config = dict(
    encoder_norm='groupnorm',
    text_encoder_width=320,
    text_encoder_norm='layernorm',
    text_encoder_inner_norm=False,
    text_encoder_positions='learned',
    beta2=0.95,
    eps=1e-08,
    adamw_lr_other_params=0.00085,
    batch_size=128,
    warmup_steps=340,
    weight_decay=0.1,
)
Rows from block 6 of the audio encoder of a small contrastive audio-text model, named by matrix and row number. Rows with one number belong to one channel. Each number is 500 + 25 x the weight over its row's rms, rounded and kept within 0 to 999. All counts start at 0. Numbers have three digits each.
Before each channel's rows are labels from the 100 clips, of 14976, where the channel reaches its highest value: "top examples" is what is common among them; "lies over" is the class under the peak. Only what is clearly more common there than usual is listed. The data: synthesized solo parts of chorales (CocoChorales). In brackets: how many of the 100.
# convs1: first pointwise conv (encoder.blocks.6.convs.1.weight, 192x192x1), inputs 96-191
# convs3: second pointwise conv (encoder.blocks.6.convs.3.weight, 192x192x1, transposed), outputs 96-191

top examples: note D#5 (37); note D#4 (34); note D4 (30); trombone (27)
lies over: D#5 (34); D4 (30)
convs1.133:504493481536501515457495517524457474461495480515491504540513527483497514488520450446492512498496512501495494463478512470475528504491489530513471467484495554511485511501490515508495499527490491492486504480548496522520470524520499538504513497483463490541472512544519487475507468500498503561
convs3.133:511520484474473451528484508514524557467508498534508482493546514521504472524496410488499504530496483507494481472514511491478529515473513528492514498515527506495508464512486504473473497488530502490515543496508429504551503512501444556525514498496498466494490481511486497489487516522498477509

top examples: note G#4 (35); horn (32); note G#5 (31)
lies over: G#5 (30); G#4 (30)
convs1.181:520509524483474483506519502481503472517503493499504478468485530517519505531493490506558553470514496540475478486451460527512534509522485539543487514531444491535496526502505513494541504487488505462495447496497520482506464517576497499536520525493512531502468520477443526493509502528524518501
convs3.181:531470482519519520540438484475479490537515512511500507493501505469459451531448526537502473504522514482511498498483506493491555531505519504501502509474437513514476513481543479504490519511473500498520526462515492531481534520447510488500490495505507433503494513459498495537508496497515493469

top examples: note A#4 (50); violin (33)
lies over: A#4 (26)
convs1.101:491544442522501516495501487507529536498474546511557541510500502536491488442492534463508506490500464544509474470494519519550508445506468520508517495515477490513501514524540508506524508502481515511499498495548518480495514495521491532491496500487515500492488476521487486471523498592499468531
convs3.101:483527496510492499507523487484518496503494524492499526498522484500523478441520501522501504461499516471477496471503537480489487505522476493515491525473513511558480514471494541472519497523515526519520461493465482506522489500493484499474510474495483495542518509472480461468518507475510488528

top examples: note G#4 (33); note E4 (26)
lies over: G#4 (30)
convs1.149:478519452497502460494488495468477514486513520494505472479493516457506485539504478469512475486491509502513471489483501481499507484480480511539489518520538493500499483523486515483524507511510477522505535474501484523528544471540552441478515511534496475505522505497526515529488518512495498499
convs3.149:499516488528516552479468487513503499466515470508436513526505492478472485456521486511486467515492496484539493520503476479493498465539510504513506509526500541533501469510520481493460520494440472522564478528517453516466569520505511515509453508498500473544512481489500477492505584473461538470

top examples: note A#4 (49); note G#4 (27)
lies over: A#4 (35)
convs1.77:515564541536535511505493494475513514508489449484480492468499502532497469435478484473478487502486515532529461524531507490476480495494519470489491496512491506452480562491517482513498493504529462506477485521522509508477507469550509483512469528520560521478525489479501534514537485496499472497
convs3.77:479481472460514511505486532507508465496532474504530506476478525459486457554480506529496488473485482468528509555478453503503517477518512498530506483498476482502478516502502493490529516490468466525478469501501501492495454526533474451501460509516471481531531517461516532512516505511543503461

top examples: note D4 (40); tuba (30)
lies over: D4 (30)
convs1.106:530467539524522469477474500514514497530490502514505499518501463462503519496513526526442468501496476548491528530527551503520513521469460529514497504510536571525498452497483546493464509482496521486515447481470498470547486470509488500455494531540459525470487504566515510492447547475489488509
convs3.106:466477495528494528515489461492508478532511479497455512530499532441507475470466510479525501449528515500507502527485476488505546521492524495506510517504495528462459554512502497502498534504474512517528456487484502511455513509496540515512477485506505551506534488507497473517515490509498512533

top examples: note G#4 (53); note G#5 (27)
lies over: G#4 (52); G#5 (26)
convs1.39:539487534511510450478507494499492505499497465494475513480497514498508494485502483510458524481519470509480482487490524523490485490482478476509481553479512444520483478501512556521517536501510454570480508518505412505512509547539500488467495496462519431486527493502493530508512531503475505492
convs3.39:496480500579481577501487489498501544487508506487563509517511502501516514464509546505528498541507499502510536522495468504495489482497514499506494500492395459502486501507457491516503498492448492480492513496508528499506518535481495480516550491497503461485507501512503532487520556516518523526

top examples: note D4 (97); note E4 (33)
lies over: D4 (94)
convs1.158:488508533498453517482502516506527545555495489495483518559468489520489491496525464495474537497489520534498530478477483485497496539479539469491554485467531578496511512523531539533474482476482505486519488519507478496499496443491455441508588499512568529497477523503489477526469457499483480509
convs3.158:505519497500493467502505530505510500499520504493559513494499490494484500522403690551574499473495497495534505501513491505489489509496508498514505500509460576512506530506524491544515534496519532509511451499497515503505481487488509492501510496511505513502495497469501500511503501510508485479

top examples: note D#5 (45); note D#4 (45)
lies over: D#4 (40); D#5 (35)
convs1.29:508451502480487509475509524476498512503516537475479492489505501491465500512507542464489442502513484517509518487504518473506515485479483517568507484492458459436510440496469520495535563484480507474409515494502532514488506455466520527518484456490545518515488504524475526467488498463493490507
convs3.29:488525503497546460513515479573469469486491510483482488497514530469471511474504495518476510521518484486501486484461484526462483484496438507474494502476502521553498504506510464506481495506497495488498489496491448486471511490524484447494507487492492491486513510507485476464518472506487486507

top examples: note G#4 (42); note G#5 (28)
lies over: G#4 (39)
convs1.25:493508440481509500512500537550478498522512513502478474471516521544477471487516511495462519487488476505505495526535493540528505526444499543507562504459448454517488479499477522496492483516488470520495478488534492521483514460548518538494489484498514486494479516522499524536512454489474523476
convs3.25:526527478528508587515508477501529492468510495512528529508509480487491528479476521502525534450520529498508504497493499497512515494516472483488507506519459474507518522485507479505452492513443513522478554484519549460480509512496510469492498480534533454535478503513498515546488542513559542506

top examples: note G#5 (42); note G#4 (41)
lies over: G#5 (39); G#4 (36)
convs1.115:494521480526453531506507494489506468491505502476507513485498514487495510487497471490470533445528474502479499535467499508494483451480486507530513499502495511490496504500516524507493465479521511484559535499502507542499510525557513496514513485466482463510466487525518512541533476468503508523
convs3.115:477523478554504517526503519483504522456501525532488498489505501489528489478510497474502503496476483500463488446492496487487507506454502515521495489529466512497517442507506477485505483517417519503489497451500464507503530514513549472501486478460528495480490500536457547485514487549500503550

top examples: note D#5 (47); note D#4 (31)
lies over: D#5 (42); D#4 (30)
convs1.82:481540437496500506510454535440487487495561499504526505486459497469510479550498474528547503532525510543531522542500543527514506529502541522511505511494448453497494490534465494510469487489496462498471509510458459489485474474476495469515488513492548519493486526500539509492468477490494464490
convs3.82:472462491549465537456514488509533547460492503493509468501451518536506514502508514495480495476499476492502488452488469501473490511528515503483530518496529504471549481453496526502482510541467529483434500512490483514495518470471512501497501511518485483519479513532504480483477524526468516493

top examples: note A#4 (81)
lies over: A#4 (81)
convs1.130:476512459513520511493502491503514502514547498486533526477511538454482513478494472498445516497498510516477437539472506487507488517513511479483463471479500493485518488503505487519460502431525516511505475518504489533534525532514538559469402493499522467474494489510511543499514501476495467507
convs3.130:508493494538490466498493534512488500499528497495527506496506497508501481456523482491493511500487481497542481516539523510505496505501491506514491492485464492473504550491436503494484502497577462490529519501492512504500471533502469504495459493478464507530513493546496496502500458495479517524

top examples: note G#4 (32)
lies over: G#4 (28)
convs1.136:475527511472506517511483509500478506500516493506516512503544488512518476494513479501528535464491483493514530531511488553505494507494505453455487498512500509496522510500496496508502498516483488525462472457491549527488541509475515486475494543519521521476504509444515503524523508511526517464
convs3.136:503506495481483501499484479541502497518481493467474491498517502525503472515547557477518512547546471516537497506468509504510501494482507502591508479482531446514481503502486498542497489517499517508523496481488455491473543520496506493525510492523526500508550494512494499488487513519531510498

top examples: note D#5 (48); note D#4 (27)
lies over: D#5 (44); D#4 (26)
convs1.85:516510502447571491504537511533544554527506500547527511486496466488499479534512532475517466472536490469488499512511469490505515492464530496493486526465496496488479506450471487461523572473522508492514516511514476493498470463491519446525478460497514494523514522511500487500496488490517438487
convs3.85:527473485514486533482516514480508503517485485551494523498528479537497508490513513454480468506472509492509488476521459484506468533511507463523461484512471579504506505483465541494503470482465501524515497505524458507502468483479478514559547489523528480499534490458510534508486505519455481545

top examples: note G#4 (40); note F#4 (39)
lies over: G#4 (32)
convs1.148:513495496499472531500503525482544487493457491490528463506491514517493513520495504507477512492509452507458487517512472493522493475476513477491534515496506495524482484476519510522492512489465468479478472501498525446493475472496506453543493501500497444546488523502492539522538486526501478459
convs3.148:522490484446489476508498515503528476496517512461529484520489486511472489426515521523486488511482509480525479483510500500489493492513499483519479480512532520514514535486479544469465476488493529479452540554482525491501501479529513530502485501513496508485511493550496497539492539527472498447

top examples: note D4 (43)
lies over: D4 (31)
convs1.189:476473526493509504492530510527484496467493502484497469549487504473546481506519515501481500474510507542539547492532477493488507483493508510456514538547484557533468496508486480460517492520490492538532519514510467494444515468475439486518469521484463494552513516534495485518475498517514529499
convs3.189:469486509533508458502484533513487465462456495518526495476521518490500512485509573459537486564512507500442526499487513500495466522478494495519497486492470491501524498473541500516470489495462509507519491488489534487495457417488471504489450502476504479518444487507465526495518536525545501494

top examples: note G#4 (33); note F#4 (25)
lies over: G#4 (30)
convs1.5:532512488477495536481484488503543515516511504514456471502517492498487512498504523527479495492484495457486505490511497525505484502491490464522513504492519499513493505472513504530513502471499497514457474468487403469491486471540469507512468514484524488499494506509518526562487519478495471494
convs3.5:515514508570520507513500462454528499488529495499584519474491499506496515456517480551471492505503491503534495544516484506494490490521492499493509509499479527489478516458496488499506438517508549530495523483485516502510472460499508497520483480481455494487489484501504514477513505518464482499

top examples: note A#4 (40)
lies over: A#4 (38); D4 (26)
convs1.126:530525578516508505480496512498492503492497465500496475512480486481467528461513470494485547528513523483515543503520487498544493474521521468463493506521513514495498507490515472508504522497475467473564466475544502528505493469529554497512556528505533540494500503481479493545504476517485473487
convs3.126:529517513497503535510492463519531513559444514491554525489490492504479505484491472470490504525529526533519492493525482508516520528513507507512489508490511504467521525452488516479472533476402513506524468486509488517512467482491489503510498528494473477489509497460482471528522529493490513476

top examples: note A#4 (42); violin (34)
lies over: A#4 (34)
convs1.140:506515503509482501488497492492530518558464480537493498502483492461485536480530507490462525518505519491525446478522499511498534507496451475468510519489499501471462500497504469517460492507567484525489479468485467481524455536495559491524444467469490516546478504495510491502484469468482494494
convs3.140:492489479489519512475539456478533513521520499504560507484500492506497496462514451523476493464498495537475442492494486538475505492537498530521500531476527500499477488519507474469500535500472460514507510489499470437495400524496497488472439505494536483440492445500530479485469561502494486524

top examples: note D4 (71)
lies over: D4 (71)
convs1.117:476517499497466523518509538506483506477498483516487497498447508482506500506526430523494505484496492488453544492495486456476526494463501449520502511508525515531477495480544517459520497446499490519504497519544522544488576507451533454550525501495466547515524532497458444481530473507458494524
convs3.117:457466509529450443495542517488459487496496483484496472463524517497508514544467557528572503563535520499546480538525546524512483562528496526558506493496475512493496479508465464474467545495461455484526504492487483501504483501503529529478487504518511510466489502501478510551466485503513516507

top examples: note A#4 (61); note G#4 (39)
lies over: A#4 (59)
convs1.184:475470503527506532477535465489487526522483540493508472476519508466540477420502476489524445520474462528499444553480475517467469529478473524476474502459493446492505518519520432486474526495536504468494466519538544507512465505504526522474467543510478494501505472503514507474516516509471492432
convs3.184:489544545473552463558489509527490481547548498484516537489497487489495482532460528543535520527511538516464450516529518502518502517504507488524512502481529496461470557492461492508449478511522502468452529478528490506485530495506515524466486528500531526502495496456543509520480476486484518502

top examples: note A#4 (55); note B4 (51); oboe (27); note C#5 (25)
lies over: B4 (44)
convs1.56:530492539480539497511432496489481533473501532486471530470495463445477488453476506510488474501515473505478521449496504522490499486500485510546441481488516494515489503541531520484523488567499525500504512506493491541504549488500485517519497503502481455499487528477491475502493459501483560493
convs3.56:506491501487523498490527464507466490522505508475490489431467523502464493540456531486468519505502478468511481492520509484502510516480518500490501508507471498451490527509501508473527506508476433464475473515490522509501534534520498483481498509510467540517523474463487491473504485533539467525