From a checkpoint of a small contrastive audio-text model: 6.86M parameters, encoder depths [2, 2, 3, 2].
Rows from block 5 of the audio encoder of a small contrastive audio-text model, named by matrix and row number. Rows with one number belong to one channel. Each number is 500 + 40 x the weight over its row's rms, rounded and kept within 0 to 999. All counts start at 0. Numbers have three digits each.
After each channel's rows are labels from the 100 clips, of 14976, where the channel reaches its highest value: "lies over" is the class under the peak; "strongest on" is what is common among them. Only what is clearly more common there than usual is listed. The data: synthesized solo parts of chorales (CocoChorales). In brackets: how many of the 100.
# convs1: first pointwise conv (encoder.blocks.5.convs.1.weight, 192x192x1), inputs 64-127
# convs3: second pointwise conv (encoder.blocks.5.convs.3.weight, 192x192x1, transposed), outputs 64-127

convs1.96:519438562545511498469537493462511514481494399509502556400532439468463501501586457528542500537544492441464507441462530464523536502458507480511466493540504466592493493568524564535466436446527518
convs3.96:429574438589574410451521549512519486508532500492554478455475520536552598569501520485567572492528521562509511443491434471494564493536523497486511513519458505493448394519443493419563447481482523
lies over: D4 (52)
strongest on: note D4 (52); tuba (32)

convs1.87:477479549462492588483516522415526501464570566619479536442531438545483502468451458599518522575468477541407493525526611541573429516487413495493511495510508527490497466480485524563520522487564490
convs3.87:495521500582491411463488585520474469498540611504510500534474514470470491498507479536535438516506489473452522484453459529431499512438466530453486677500486497476497565449357481461519551448509523
lies over: E5 (70)
strongest on: note E5 (77); note F#5 (49); flute (33); note D#5 (26)

convs1.154:427487444447516508437502550515572481534452461444500490415454492466468516504462549600473508414580460448582472488481565458469509491468446504472521505452527544506415465494520528548494436510489510
convs3.154:431526513508522504510484622510536510531525482513495476517526490503454516566504494519508489581483512484469487504525484506487513534486473486487484560505507502485498501493521525544528452546495511
lies over: C#4 (28); C#5 (27)
strongest on: note C#4 (30); note C#5 (26)

convs1.188:494532507515480528562541473477444459509430547476489528455493483487472520527530485431542467502551475506456559489516498527490488488545485541482461542504447523429507524472507513535497512468496484
convs3.188:434484527479450600514482485455449460513560555594515491441502500447524518458489462489469521618523526481562475509529505443454446500491524555520642481520429543485473436471515445495507471502530543
lies over: E3 (32)
strongest on: note E3 (43); cello (41); viola (25)

convs1.78:542481489472511494530500470524521481478534588539467558468538590483483487490549551444482458479484473521476507501547441521463579498496526563485528467468505517614470428548476557442545451509486460
convs3.78:510494449609467559481547529488481482525508480532490505560481540434422456522496548579469582487511501405410510587545531462483503579502546502517519636507507493508500483468395489559481588487531515
lies over: D4 (33)
strongest on: note D4 (35); trombone (33); note F4 (31); note D#4 (28)

convs1.19:484496515571560457557548431466464518507528445557476476482514519526558461523525500464465451613476529454530471430499504553437506538549616435452464518505481531497473452443552519466524547508488515
convs3.19:530549582432528504510486455575493520511490548524501460514484479482510510415481460452447476477475477501436494459426517475423522457557581507501476429480553423527477506515581518599484502513525480
lies over: D4 (58)
strongest on: note D4 (60); tuba (32); bassoon (25)

convs1.153:482494507502545576489550527488556475484567414511517523500541480463487491493542524570501480472504409561563507526471456523501456488526442493468515520492480521536467423478481551507540535470489528
convs3.153:441547500507483523478490390491627481525530416492550481526512518391529514523527500549493494491498503519485490512484440473478505504490528481498514506501500567470473476500459523558463503526505507
lies over: F#4 (49); F#3 (33)
strongest on: note F#4 (48); note F#3 (33)

convs1.58:461493495466427519431526507510485566526459522503510491465460504495507466534455500521491418532499495550523505563539460475511440534472516513509528454509401515512529499487525474461560399532473498
convs3.58:570483504481441513500525552561505451493489477481477536533542512466530483447514533538505513509472479555432517394477458536552534452500557436513457480523488429538475566493527507483463450504507525
lies over: F#4 (61); F#5 (26)
strongest on: note F#4 (61); note F#5 (26)

convs1.12:529528466546473551389477466491579499468474510522506501447525495489499438484538502505515371520453484425501536488512519530439480448464521575430517499482513459462525498483478471522521500557546534
convs3.12:521497465515373535505466514514501517547473379476558468472466525466532490515490476489546576470516523504466495488469521488469504528455491466381514507447535559477515500503494476502471523562480529
lies over: C#4 (29)
strongest on: note C#4 (35)

convs1.73:495468412532470507586507509454507496498482523499519507509519564552536592371497507493542443495460486484543469469470453457502471513580538500524481432542539439473454552495493458530497543528491482
convs3.73:501512442423552593497464554499518518547526555449537507483480484534540457478519499471412453529527483480492548496526554548441573498447502464487500406446519484470477488528422486444496481511497498
lies over: E4 (39); E5 (28)
strongest on: note E4 (38); clarinet (29); note E5 (28)

convs1.136:474473457489517505524511434474455475487568510460477455436521572521481502521470481465471540494492509576522514527542520467562431483503443539492564523485476507507526502519562450541517489535521497
convs3.136:523509530428435561535468548484480538437482551493503468503472496512484539574519500551510426467543536516472543469520538531501525488468489513559524507466479550511444572506419561522519516593526546
lies over: C#4 (65)
strongest on: note C#4 (68); note D4 (33); viola (31)

convs1.97:512559494461538475516528431512427493462503484511491505474474578493535563549439532479439440506462508518500543469506539528452530534510493490501504451557461543588530512525495511480473495468512503
convs3.97:558439461500540471512470529421527552535524432480502450492425508475497492553566447449485593437440521408461499478564495545534586473498541512485557424523537532475500471524454575512443397459497543
lies over: C#4 (47); C#5 (37)
strongest on: note C#5 (48); note C#4 (47); violin (33); note B4 (29)

convs1.84:531501558466461471535500507499521500504523476481479519489492499523487489495472489518555511531556483476426478566329492544558445495511629503509508469512485440479461465534494480452442484504540457
convs3.84:529457564537510514525521480494485487509490467524546496495516492504520484479486480479496558487482512539584508493666523508525540529490582511530516356441513524510512504539436516492512880545504504
lies over: C#4 (51)
strongest on: note C#4 (77); trombone (34); note D#4 (30)

convs1.25:468460516438546506546544501476495496507523489505461553466475393526484524440511494473450479527511505505483528495512526588463497476502474515517490492492489494607507526516489526544558543455545491
convs3.25:474492506443508455520500493544508473497478441517518474460477481455521522381507456475466430441526519519560497513491488445552460420516523460490508491495475490492520519501529486445583533567514406
lies over: E5 (31)
strongest on: note E5 (31); note D3 (25)

convs1.57:549529474527497521554487501482545515512526367505531534506462525507509463537510549489487477537489472497514489537480508566527541502503486523508503464409489501518529479470490483539520525517525482
convs3.57:437557537480497485525497606510497496510505464560536520522506521498519514406506528517509428511522493488510493504540525525480524485527580518445464540482517498494529448517300507497518403511484407
lies over: A#4 (49)
strongest on: note A#4 (49); note C5 (36)

convs1.113:499470497514512466433536515492541510520499478494452503586514470491523520539531466504484500465519437513544510419536506363484503438524474565509515581552525495592509475549399490496519529506475437
convs3.113:535460483563497469505526538548546479498492488485497517494484483432508495467482482537506415429497486503484523502501490510497539474469556596519496617638489486500509556472574545523491499416485474
lies over: G5 (39)
strongest on: note G5 (39); flute (30)

convs1.123:518510443502475544510495492478569502468491514509530467515524458459545540470468526533427483542472521511449498481503484397499492509474474431530425434534498513495466516545397480553528531478456472
convs3.123:583543520500493473513487515544409439492539496450468529506554480494393473494481433521496505594508492527573500466471537523484552464543502560460540522463516577481502450558478535525501546518519464
lies over: E4 (36)
strongest on: note E4 (37)

convs1.15:484486478511491444500500516466437513554516509448530519528520455439423561517469490434473524449527453500542489527522491481478516476392506542487534456516480538432456520492519521497579528458527528
convs3.15:536530496501390506423512504463476481468490480477462466504441510406537483497491520569508394578496462454591526570512506470444437521539532455460559502476502487522475458480481449488485458540485552
lies over: E3 (51)
strongest on: note E3 (51); bassoon (51); cello (35); note B3 (31)

convs1.28:495538469512530553452519524455554477488453481546527488442486469477472467468501566496471440537535553421485531485475525561423478542509468470431508540540449410601496534507492516517479521507514510
convs3.28:523504486480491559525479458577440457541459439486560538425485519535550560466538499444484512514474528482521487452516494530504531480523543510507497519473544462515466593536447472462495482552504499
lies over: C#4 (62)
strongest on: note C#4 (64); note D#4 (33)

convs1.191:509455530464532592486479519452484471493627419539521543529488450505509512545529493491442530550546513506538463465493536525522412471518434508521517508489452532486503488504511518529517573493532484
convs3.191:497523549442545455566453433515555471520519506492490489510513538612532483484495491489462487501522507553516516478537444533474574478525620574528548487534518544524479478477447499565502475494468521
lies over: E4 (43); E5 (36)
strongest on: note E4 (43); note E5 (38); note F#5 (27)

convs1.32:380478501487507481436435529519481508485447444500499514494499492531523557487511508552478525470559566490446488485515542512534493493470458537506497591556471564488504510506468482462467519434434525
convs3.32:528544499457478516470487485513520459460502464527527491485500500521497492534510514496510495531511515458491488493482497520493520451462460522440487607511504406502479442502521534609496494620522471
lies over: F#4 (54)
strongest on: note F#4 (59)

convs1.112:528507475463508527429504508475559479464481455469536530561504490476493500514500483521489526454545412483520412535458486525451483493469460463539483429506514512496481447469419509551527512490520473
convs3.112:531477466534488483465538471506534502559525522534474536514472532461473538631523492521539550408486502498470511469439521507478483423507451402495484474521503500515466489479568480394522412493486554
lies over: F#4 (47); F#3 (36)
strongest on: note F#4 (47); note F#3 (36)

convs1.51:524531522490488489487476476413478493489542501559430468417455540410526505526510503484441582460529527539497444467546564461495460485487467431468436502535481484492493554485555526535496490512521432
convs3.51:549458451490515522494481503586472552521516541461469530533524511430584537515507499541512528545554554514456548528452561534443501494510459548446498566592483451478434503490445524513493479468497498
lies over: A#4 (26)
strongest on: note A#4 (47); note C5 (46)

convs1.44:527506470522482547558496464514458498534567546509475566555528633535435452537465503435520469508466541499534526513529472535486490466446537559480527467490527437528431497499489516433507468552498522
convs3.44:528519531504461440577493509515468445554523465536530560468548520522548522587478447525471476457510492446533531468528493503574524580536504589469532490403523551473487555488544498627526490480494484
lies over: D4 (45)
strongest on: note D4 (52); note D#4 (35)

convs1.116:486501388508539456521527506426502494525562446519505561490451511449481520495511504453546484489477471476475488452534497475518462527524492465514450479505420523483482457560491514513534513528478430
convs3.116:486526484506530484503532506520497472472517483493502494507487491568498473511501492556521471517471512500465483482556469493558524462516452498548518538536489490502495495486497501433477463564523513
lies over: C#4 (39); C#5 (35)
strongest on: note C#4 (41); note C#5 (35)

convs1.27:475502493508539487496505503530592505539463388413495489487401539520506496436496534527491492464546448474529505497518519475414530566495454490474529466510504507482406540484461529515520492379508522
convs3.27:547504467491464500514461407395474521524504653545476479494525502418486434484468508529507542457486496487416506504425514526527504472478486478521510498484500531503484530498477537392555553508490487
lies over: E5 (30); E4 (30)
strongest on: trombone (43); note D#4 (36); note E4 (30); note E5 (29)

convs1.48:529455460460558474532487446487584523448486455538479466525563532532552560563493470463440510437504467464499476546513550518488422458471533555526483513545559557534420553520381556401434507423430488
convs3.48:499569490530536521539549430440376444511468453498477504486520453460486563449458469455437397480483485433514502450538522531488526528501500486472467509518509503492517521474437490425450496405493499
lies over: C#5 (42)
strongest on: note C#5 (45); flute (42)

convs1.74:458518577421513534477512495515524521507455462502545440519458409469528491524569524516507549535484474422489450495541441462554512532492462473505511489498530478498461546523480484531501519517516479
convs3.74:466489516413585514503477499498487642542470447507557535484511490435445519509478513543516450466517467440468563487556541492459460584543490500478503481534456499501514544528623492473423400435485474
lies over: D4 (54)
strongest on: note D4 (63); clarinet (33)

convs1.60:478476460571520491524442458558474461443422404573504551502505466490487516507529457535411515486504542452461543478569476522533464418526434521530500480415459542577449485507541526517519445484447512
convs3.60:549482470491456435508498478520518487463503520444552502499521486524498505629532498480487475529499512420461504473493498525441477576533598465478537596514569586531459469512558486482567382495487552
lies over: G5 (48)
strongest on: note G5 (55); note F5 (50); note D#5 (26)

convs1.7:520584513493489429524417481466485586518450566455488503473482445519472422592446452537475451478466569549497456513563522458514503516518424538509470442485501508544466502512495483517557492500485479
convs3.7:517474484520485511580530505426446518518499570534493559520515507552469537589492525482464501523535510463499491507545505486498481534561470460529500556467474499497520453542474570499485597505453512
lies over: C#5 (48)
strongest on: note C#5 (52); horn (40); note B4 (39)