A small contrastive audio-text model, trained from scratch: encoder depths [2, 2, 3, 2], text encoder norm layernorm.
Rows from block 6 of the audio encoder of a small contrastive audio-text model, named by matrix and row number. Rows with one number belong to one channel. Each number is 500 + 40 x the weight over its row's rms, rounded and kept within 0 to 999. All counts start at 0. Numbers have three digits each.
After each channel's rows are labels from the 100 clips, of 14976, where the channel reaches its highest value: "responds to" is what is common among them. Only what is clearly more common there than usual is listed. The data: synthesized solo parts of chorales (CocoChorales). In brackets: how many of the 100, against the usual share in percent.
# convs1: first pointwise conv (encoder.blocks.6.convs.1.weight, 192x192x1), inputs 0-95
# convs3: second pointwise conv (encoder.blocks.6.convs.3.weight, 192x192x1, transposed), outputs 0-95

convs1.28:479549543490523475467553551504469502437505511513457485501443528488440539488469471523493526461443528526510519544554566459478418475487435515508629483515506480521516454469463533481523482484520485474570535486517529492508470477409470512564511456499539513482484505512488517576550480499445517479
convs3.28:446483569476474472527500536465469415515513438440438544507476504542512557453499487491489394471493383551492495564488512467472520487482493481552433450497487527520492538505505459487487470541475505432469459472518484453461508533430522522506505426483492558517451474574531516474565544512494486514
responds to: note E4 (36 vs 8.9); note F#4 (30 vs 8.6); clarinet (25 vs 8.9)

convs1.25:518455569491483494495490543457482525433428475447516526427571467522469450511482489503452546582507441457566514466405443438578486511559528564499466479442491496527537576503539498462489501510486502519545487510474478507505492522503530430492538551439476465516496567456489500551483526525604470484
convs3.25:501548497496501506553415532476471524497588498520452577471446545464494557480545443521542528438543488490491515462525485475540558394481486455522486520547454487595465482538482498507513487528511488532486481474546530496497494461399545569434497495435469427533517447477503522485478511497494464555
responds to: note G#4 (42 vs 9.2); note G#5 (28 vs 3.9)

convs1.39:545544509463556502459429515495407527491493508546515512514542512499540529500518399506452530549394480521501407402450511487563480455521532454471488522493524568512546523533503510428559509522499526489524473493480541503550492465468495415528523472511484538509479578495486476490524562498452542524
convs3.39:560512506487474476503476521450452458570454430432518522496492434511488537454481536483517451485505478484495622459523516469489520450475542464482501554517531500482555495485527513463460487512500508536493517487527530529528475502537453531481525503483528423505529306496483444498525542504529493495
responds to: note G#4 (53 vs 9.2); note G#5 (27 vs 3.9)

convs1.162:529547440564543482495431476510495481567505592493477359464477508444557538539506543472522512490562555535481419515463568523525531449512492526474492476519529484513474518444521497551497504514496426521549469499470514472514467441421502454439579591510505536532500490540491454556567458502510456563
convs3.162:454515529489542450473476488487574538508503536435460513493561462537517566526524497483533568498486428513450425537482461488486488447466546417468470418447458503486511382505484549553540531500549485564510511438477511473499523459566519447390485397476496451508464541507486503482491513482511420487
responds to: note E4 (49 vs 8.9); clarinet (32 vs 8.9); note E5 (27 vs 8)

convs1.133:537542431434485579532534506513444451479453543524503412500428526515489507458410495461519445491466525535584457488520461448528513517550511566480473487469494555486433423420507498491569459433460492592473431543478434466489484521480491469493515515415472527451445499500524526507553419574488498460
convs3.133:471522504515541479542566511397510535424468521511551590477453596491459466452513608488555462471433513510510491539509444503521471533547524458487583559487563561490536536500570512491494463486573518483505460481504469506527506499448482509527527464477478562499500510473508546549503475579587538483
responds to: note D#5 (37 vs 9.1); note D#4 (34 vs 11.2); note D4 (30 vs 12.6); trombone (27 vs 7.5)

convs1.145:576510501505458560444520497545417548454478524523557486515505420428551480532495502435502423537566479523547452550585494494514471514417517475538487468556499507504506551565532529462467553485476549542547559516552547531457513424503456547506508599533466488532538501436496520516521574527497474477
convs3.145:524524517508506538517567498465513503539499463606435424542510605521526497454460532492484565507518401476479506472433522480511502462480481487442460458520548502504513464523427452447404444482470471484469599520494495533481524540463491520525503497442566471517479523544547566512422455494488521489
responds to: violin (34 vs 13.9); note A4 (31 vs 8.4); note A3 (31 vs 8.5); bassoon (25 vs 7.9)

convs1.134:510474554596499378574478557492566588500530548552498468486505508470426541582514426500492480524499519542521503554493496528477544518496433430491510522455490497467498410462540535496504430480504482531489539543488498425475490471502499469451522527505523517529520528515561446530486454577533518499
convs3.134:505480487570528501499529413543545497457530447403435529508478546503505520488521515499458452569546544537516529509522476548488565509466503569484545446549471506426560511537497475470493445542557510418463479473446488437496522492483514522501509492478522510499468486513520497434500485485434488517
responds to: violin (39 vs 13.9); note B4 (37 vs 9.4); note C#5 (25 vs 9.8)

convs1.136:493510478435512480524553509496525518476620501541488487494507600502596505563540528480504459467464438537416611463529477516566541406549512523524578496570495480470456478499502517458492515463453523587501469483468477490477488562619532511475456442476515485494481454451558562534453514542459572431
convs3.136:497483491573483527487474492577525541531595503477453471465498438447516521470500520476524516494446509480473516447538470492469424567475513438514453439488531501473504517494545541461548499487422490492528558453552469536481463494637463453529459443456468471509465509600501488494403605483580450498
responds to: note G#4 (32 vs 9.2)

convs1.178:477461493460510384529452532478470578511458499514484518468513591499471455483461561490445437536526544464530449432464501505486474535494460472503533467497422491517490471530597471448558491540553488428493487440422527502554522490593483424495503494519607479531525504480445554560532481469494456514
convs3.178:536460554521497494514496561449454556529512548556453444502476427490461432559535516495523571494529548512469559456445594567524585485534456513503525583487520494570490486465511467511455477438542481495515456499522486433533554477513443517497431499509466451518492459504488555516494538436556507505
responds to: note E4 (28 vs 8.9)

convs1.29:482470521439465519504539529539477524496526539577463531447474426487469525441454510558464527505441442520560440492471501413481507543544501553490457474467518518519521497501519510453490513473557528526437481484468481492475519461430444475449488572470485439529524467541467527488470531514443495445
convs3.29:543483485455479540530564526471590466554549510542470425493495497487488468514501438482531477392519448435506629516497549487521548483500559431485580520501573465430476541411529532525485444458566507537539492491443449482546497563404490558465561537487491444511560508495529486457512458469454510545
responds to: note D#5 (45 vs 9.1); note D#4 (45 vs 11.2)

convs1.148:429465411507562476496541459515521537498525506437479473547455500535497495469462477498510485465472502522462473442535501471445512475498541470510508495507506515550515530453547499499511473422507474455473490471509530504545508461360485474506472474481431520482369525437473468549520687433574503544
convs3.148:410536506528472526465405505526494485532585628570505479476467548519541536517469521493518472491528442479475404438508490522553537563535523561525448531497494533536418507478430480449519484549469494496479447478493468442543585491473455491537437480481517528479464522527490543546458394474520476496
responds to: note G#4 (40 vs 9.2); note F#4 (39 vs 8.6)

convs1.149:450551417479517455519470474446463523485504504479476464532578524550513409495531475552516536490563548627523359533522522546511461441480438480421496474516408474542500412500496468539516524519533529563572449468495482461473487509565484562454535539494467478502507619540508489516527540512518540441
convs3.149:495494508518505525474503445465467450589534489528409470527499454474498458528543514524488499494508551475481559541548496493490510571455509545498435599547478517497505424507562511499459489452521534480451522465477509496554442514582543444512475442485514488521472466489474477474482526483505453483
responds to: note G#4 (33 vs 9.2); note E4 (26 vs 8.9)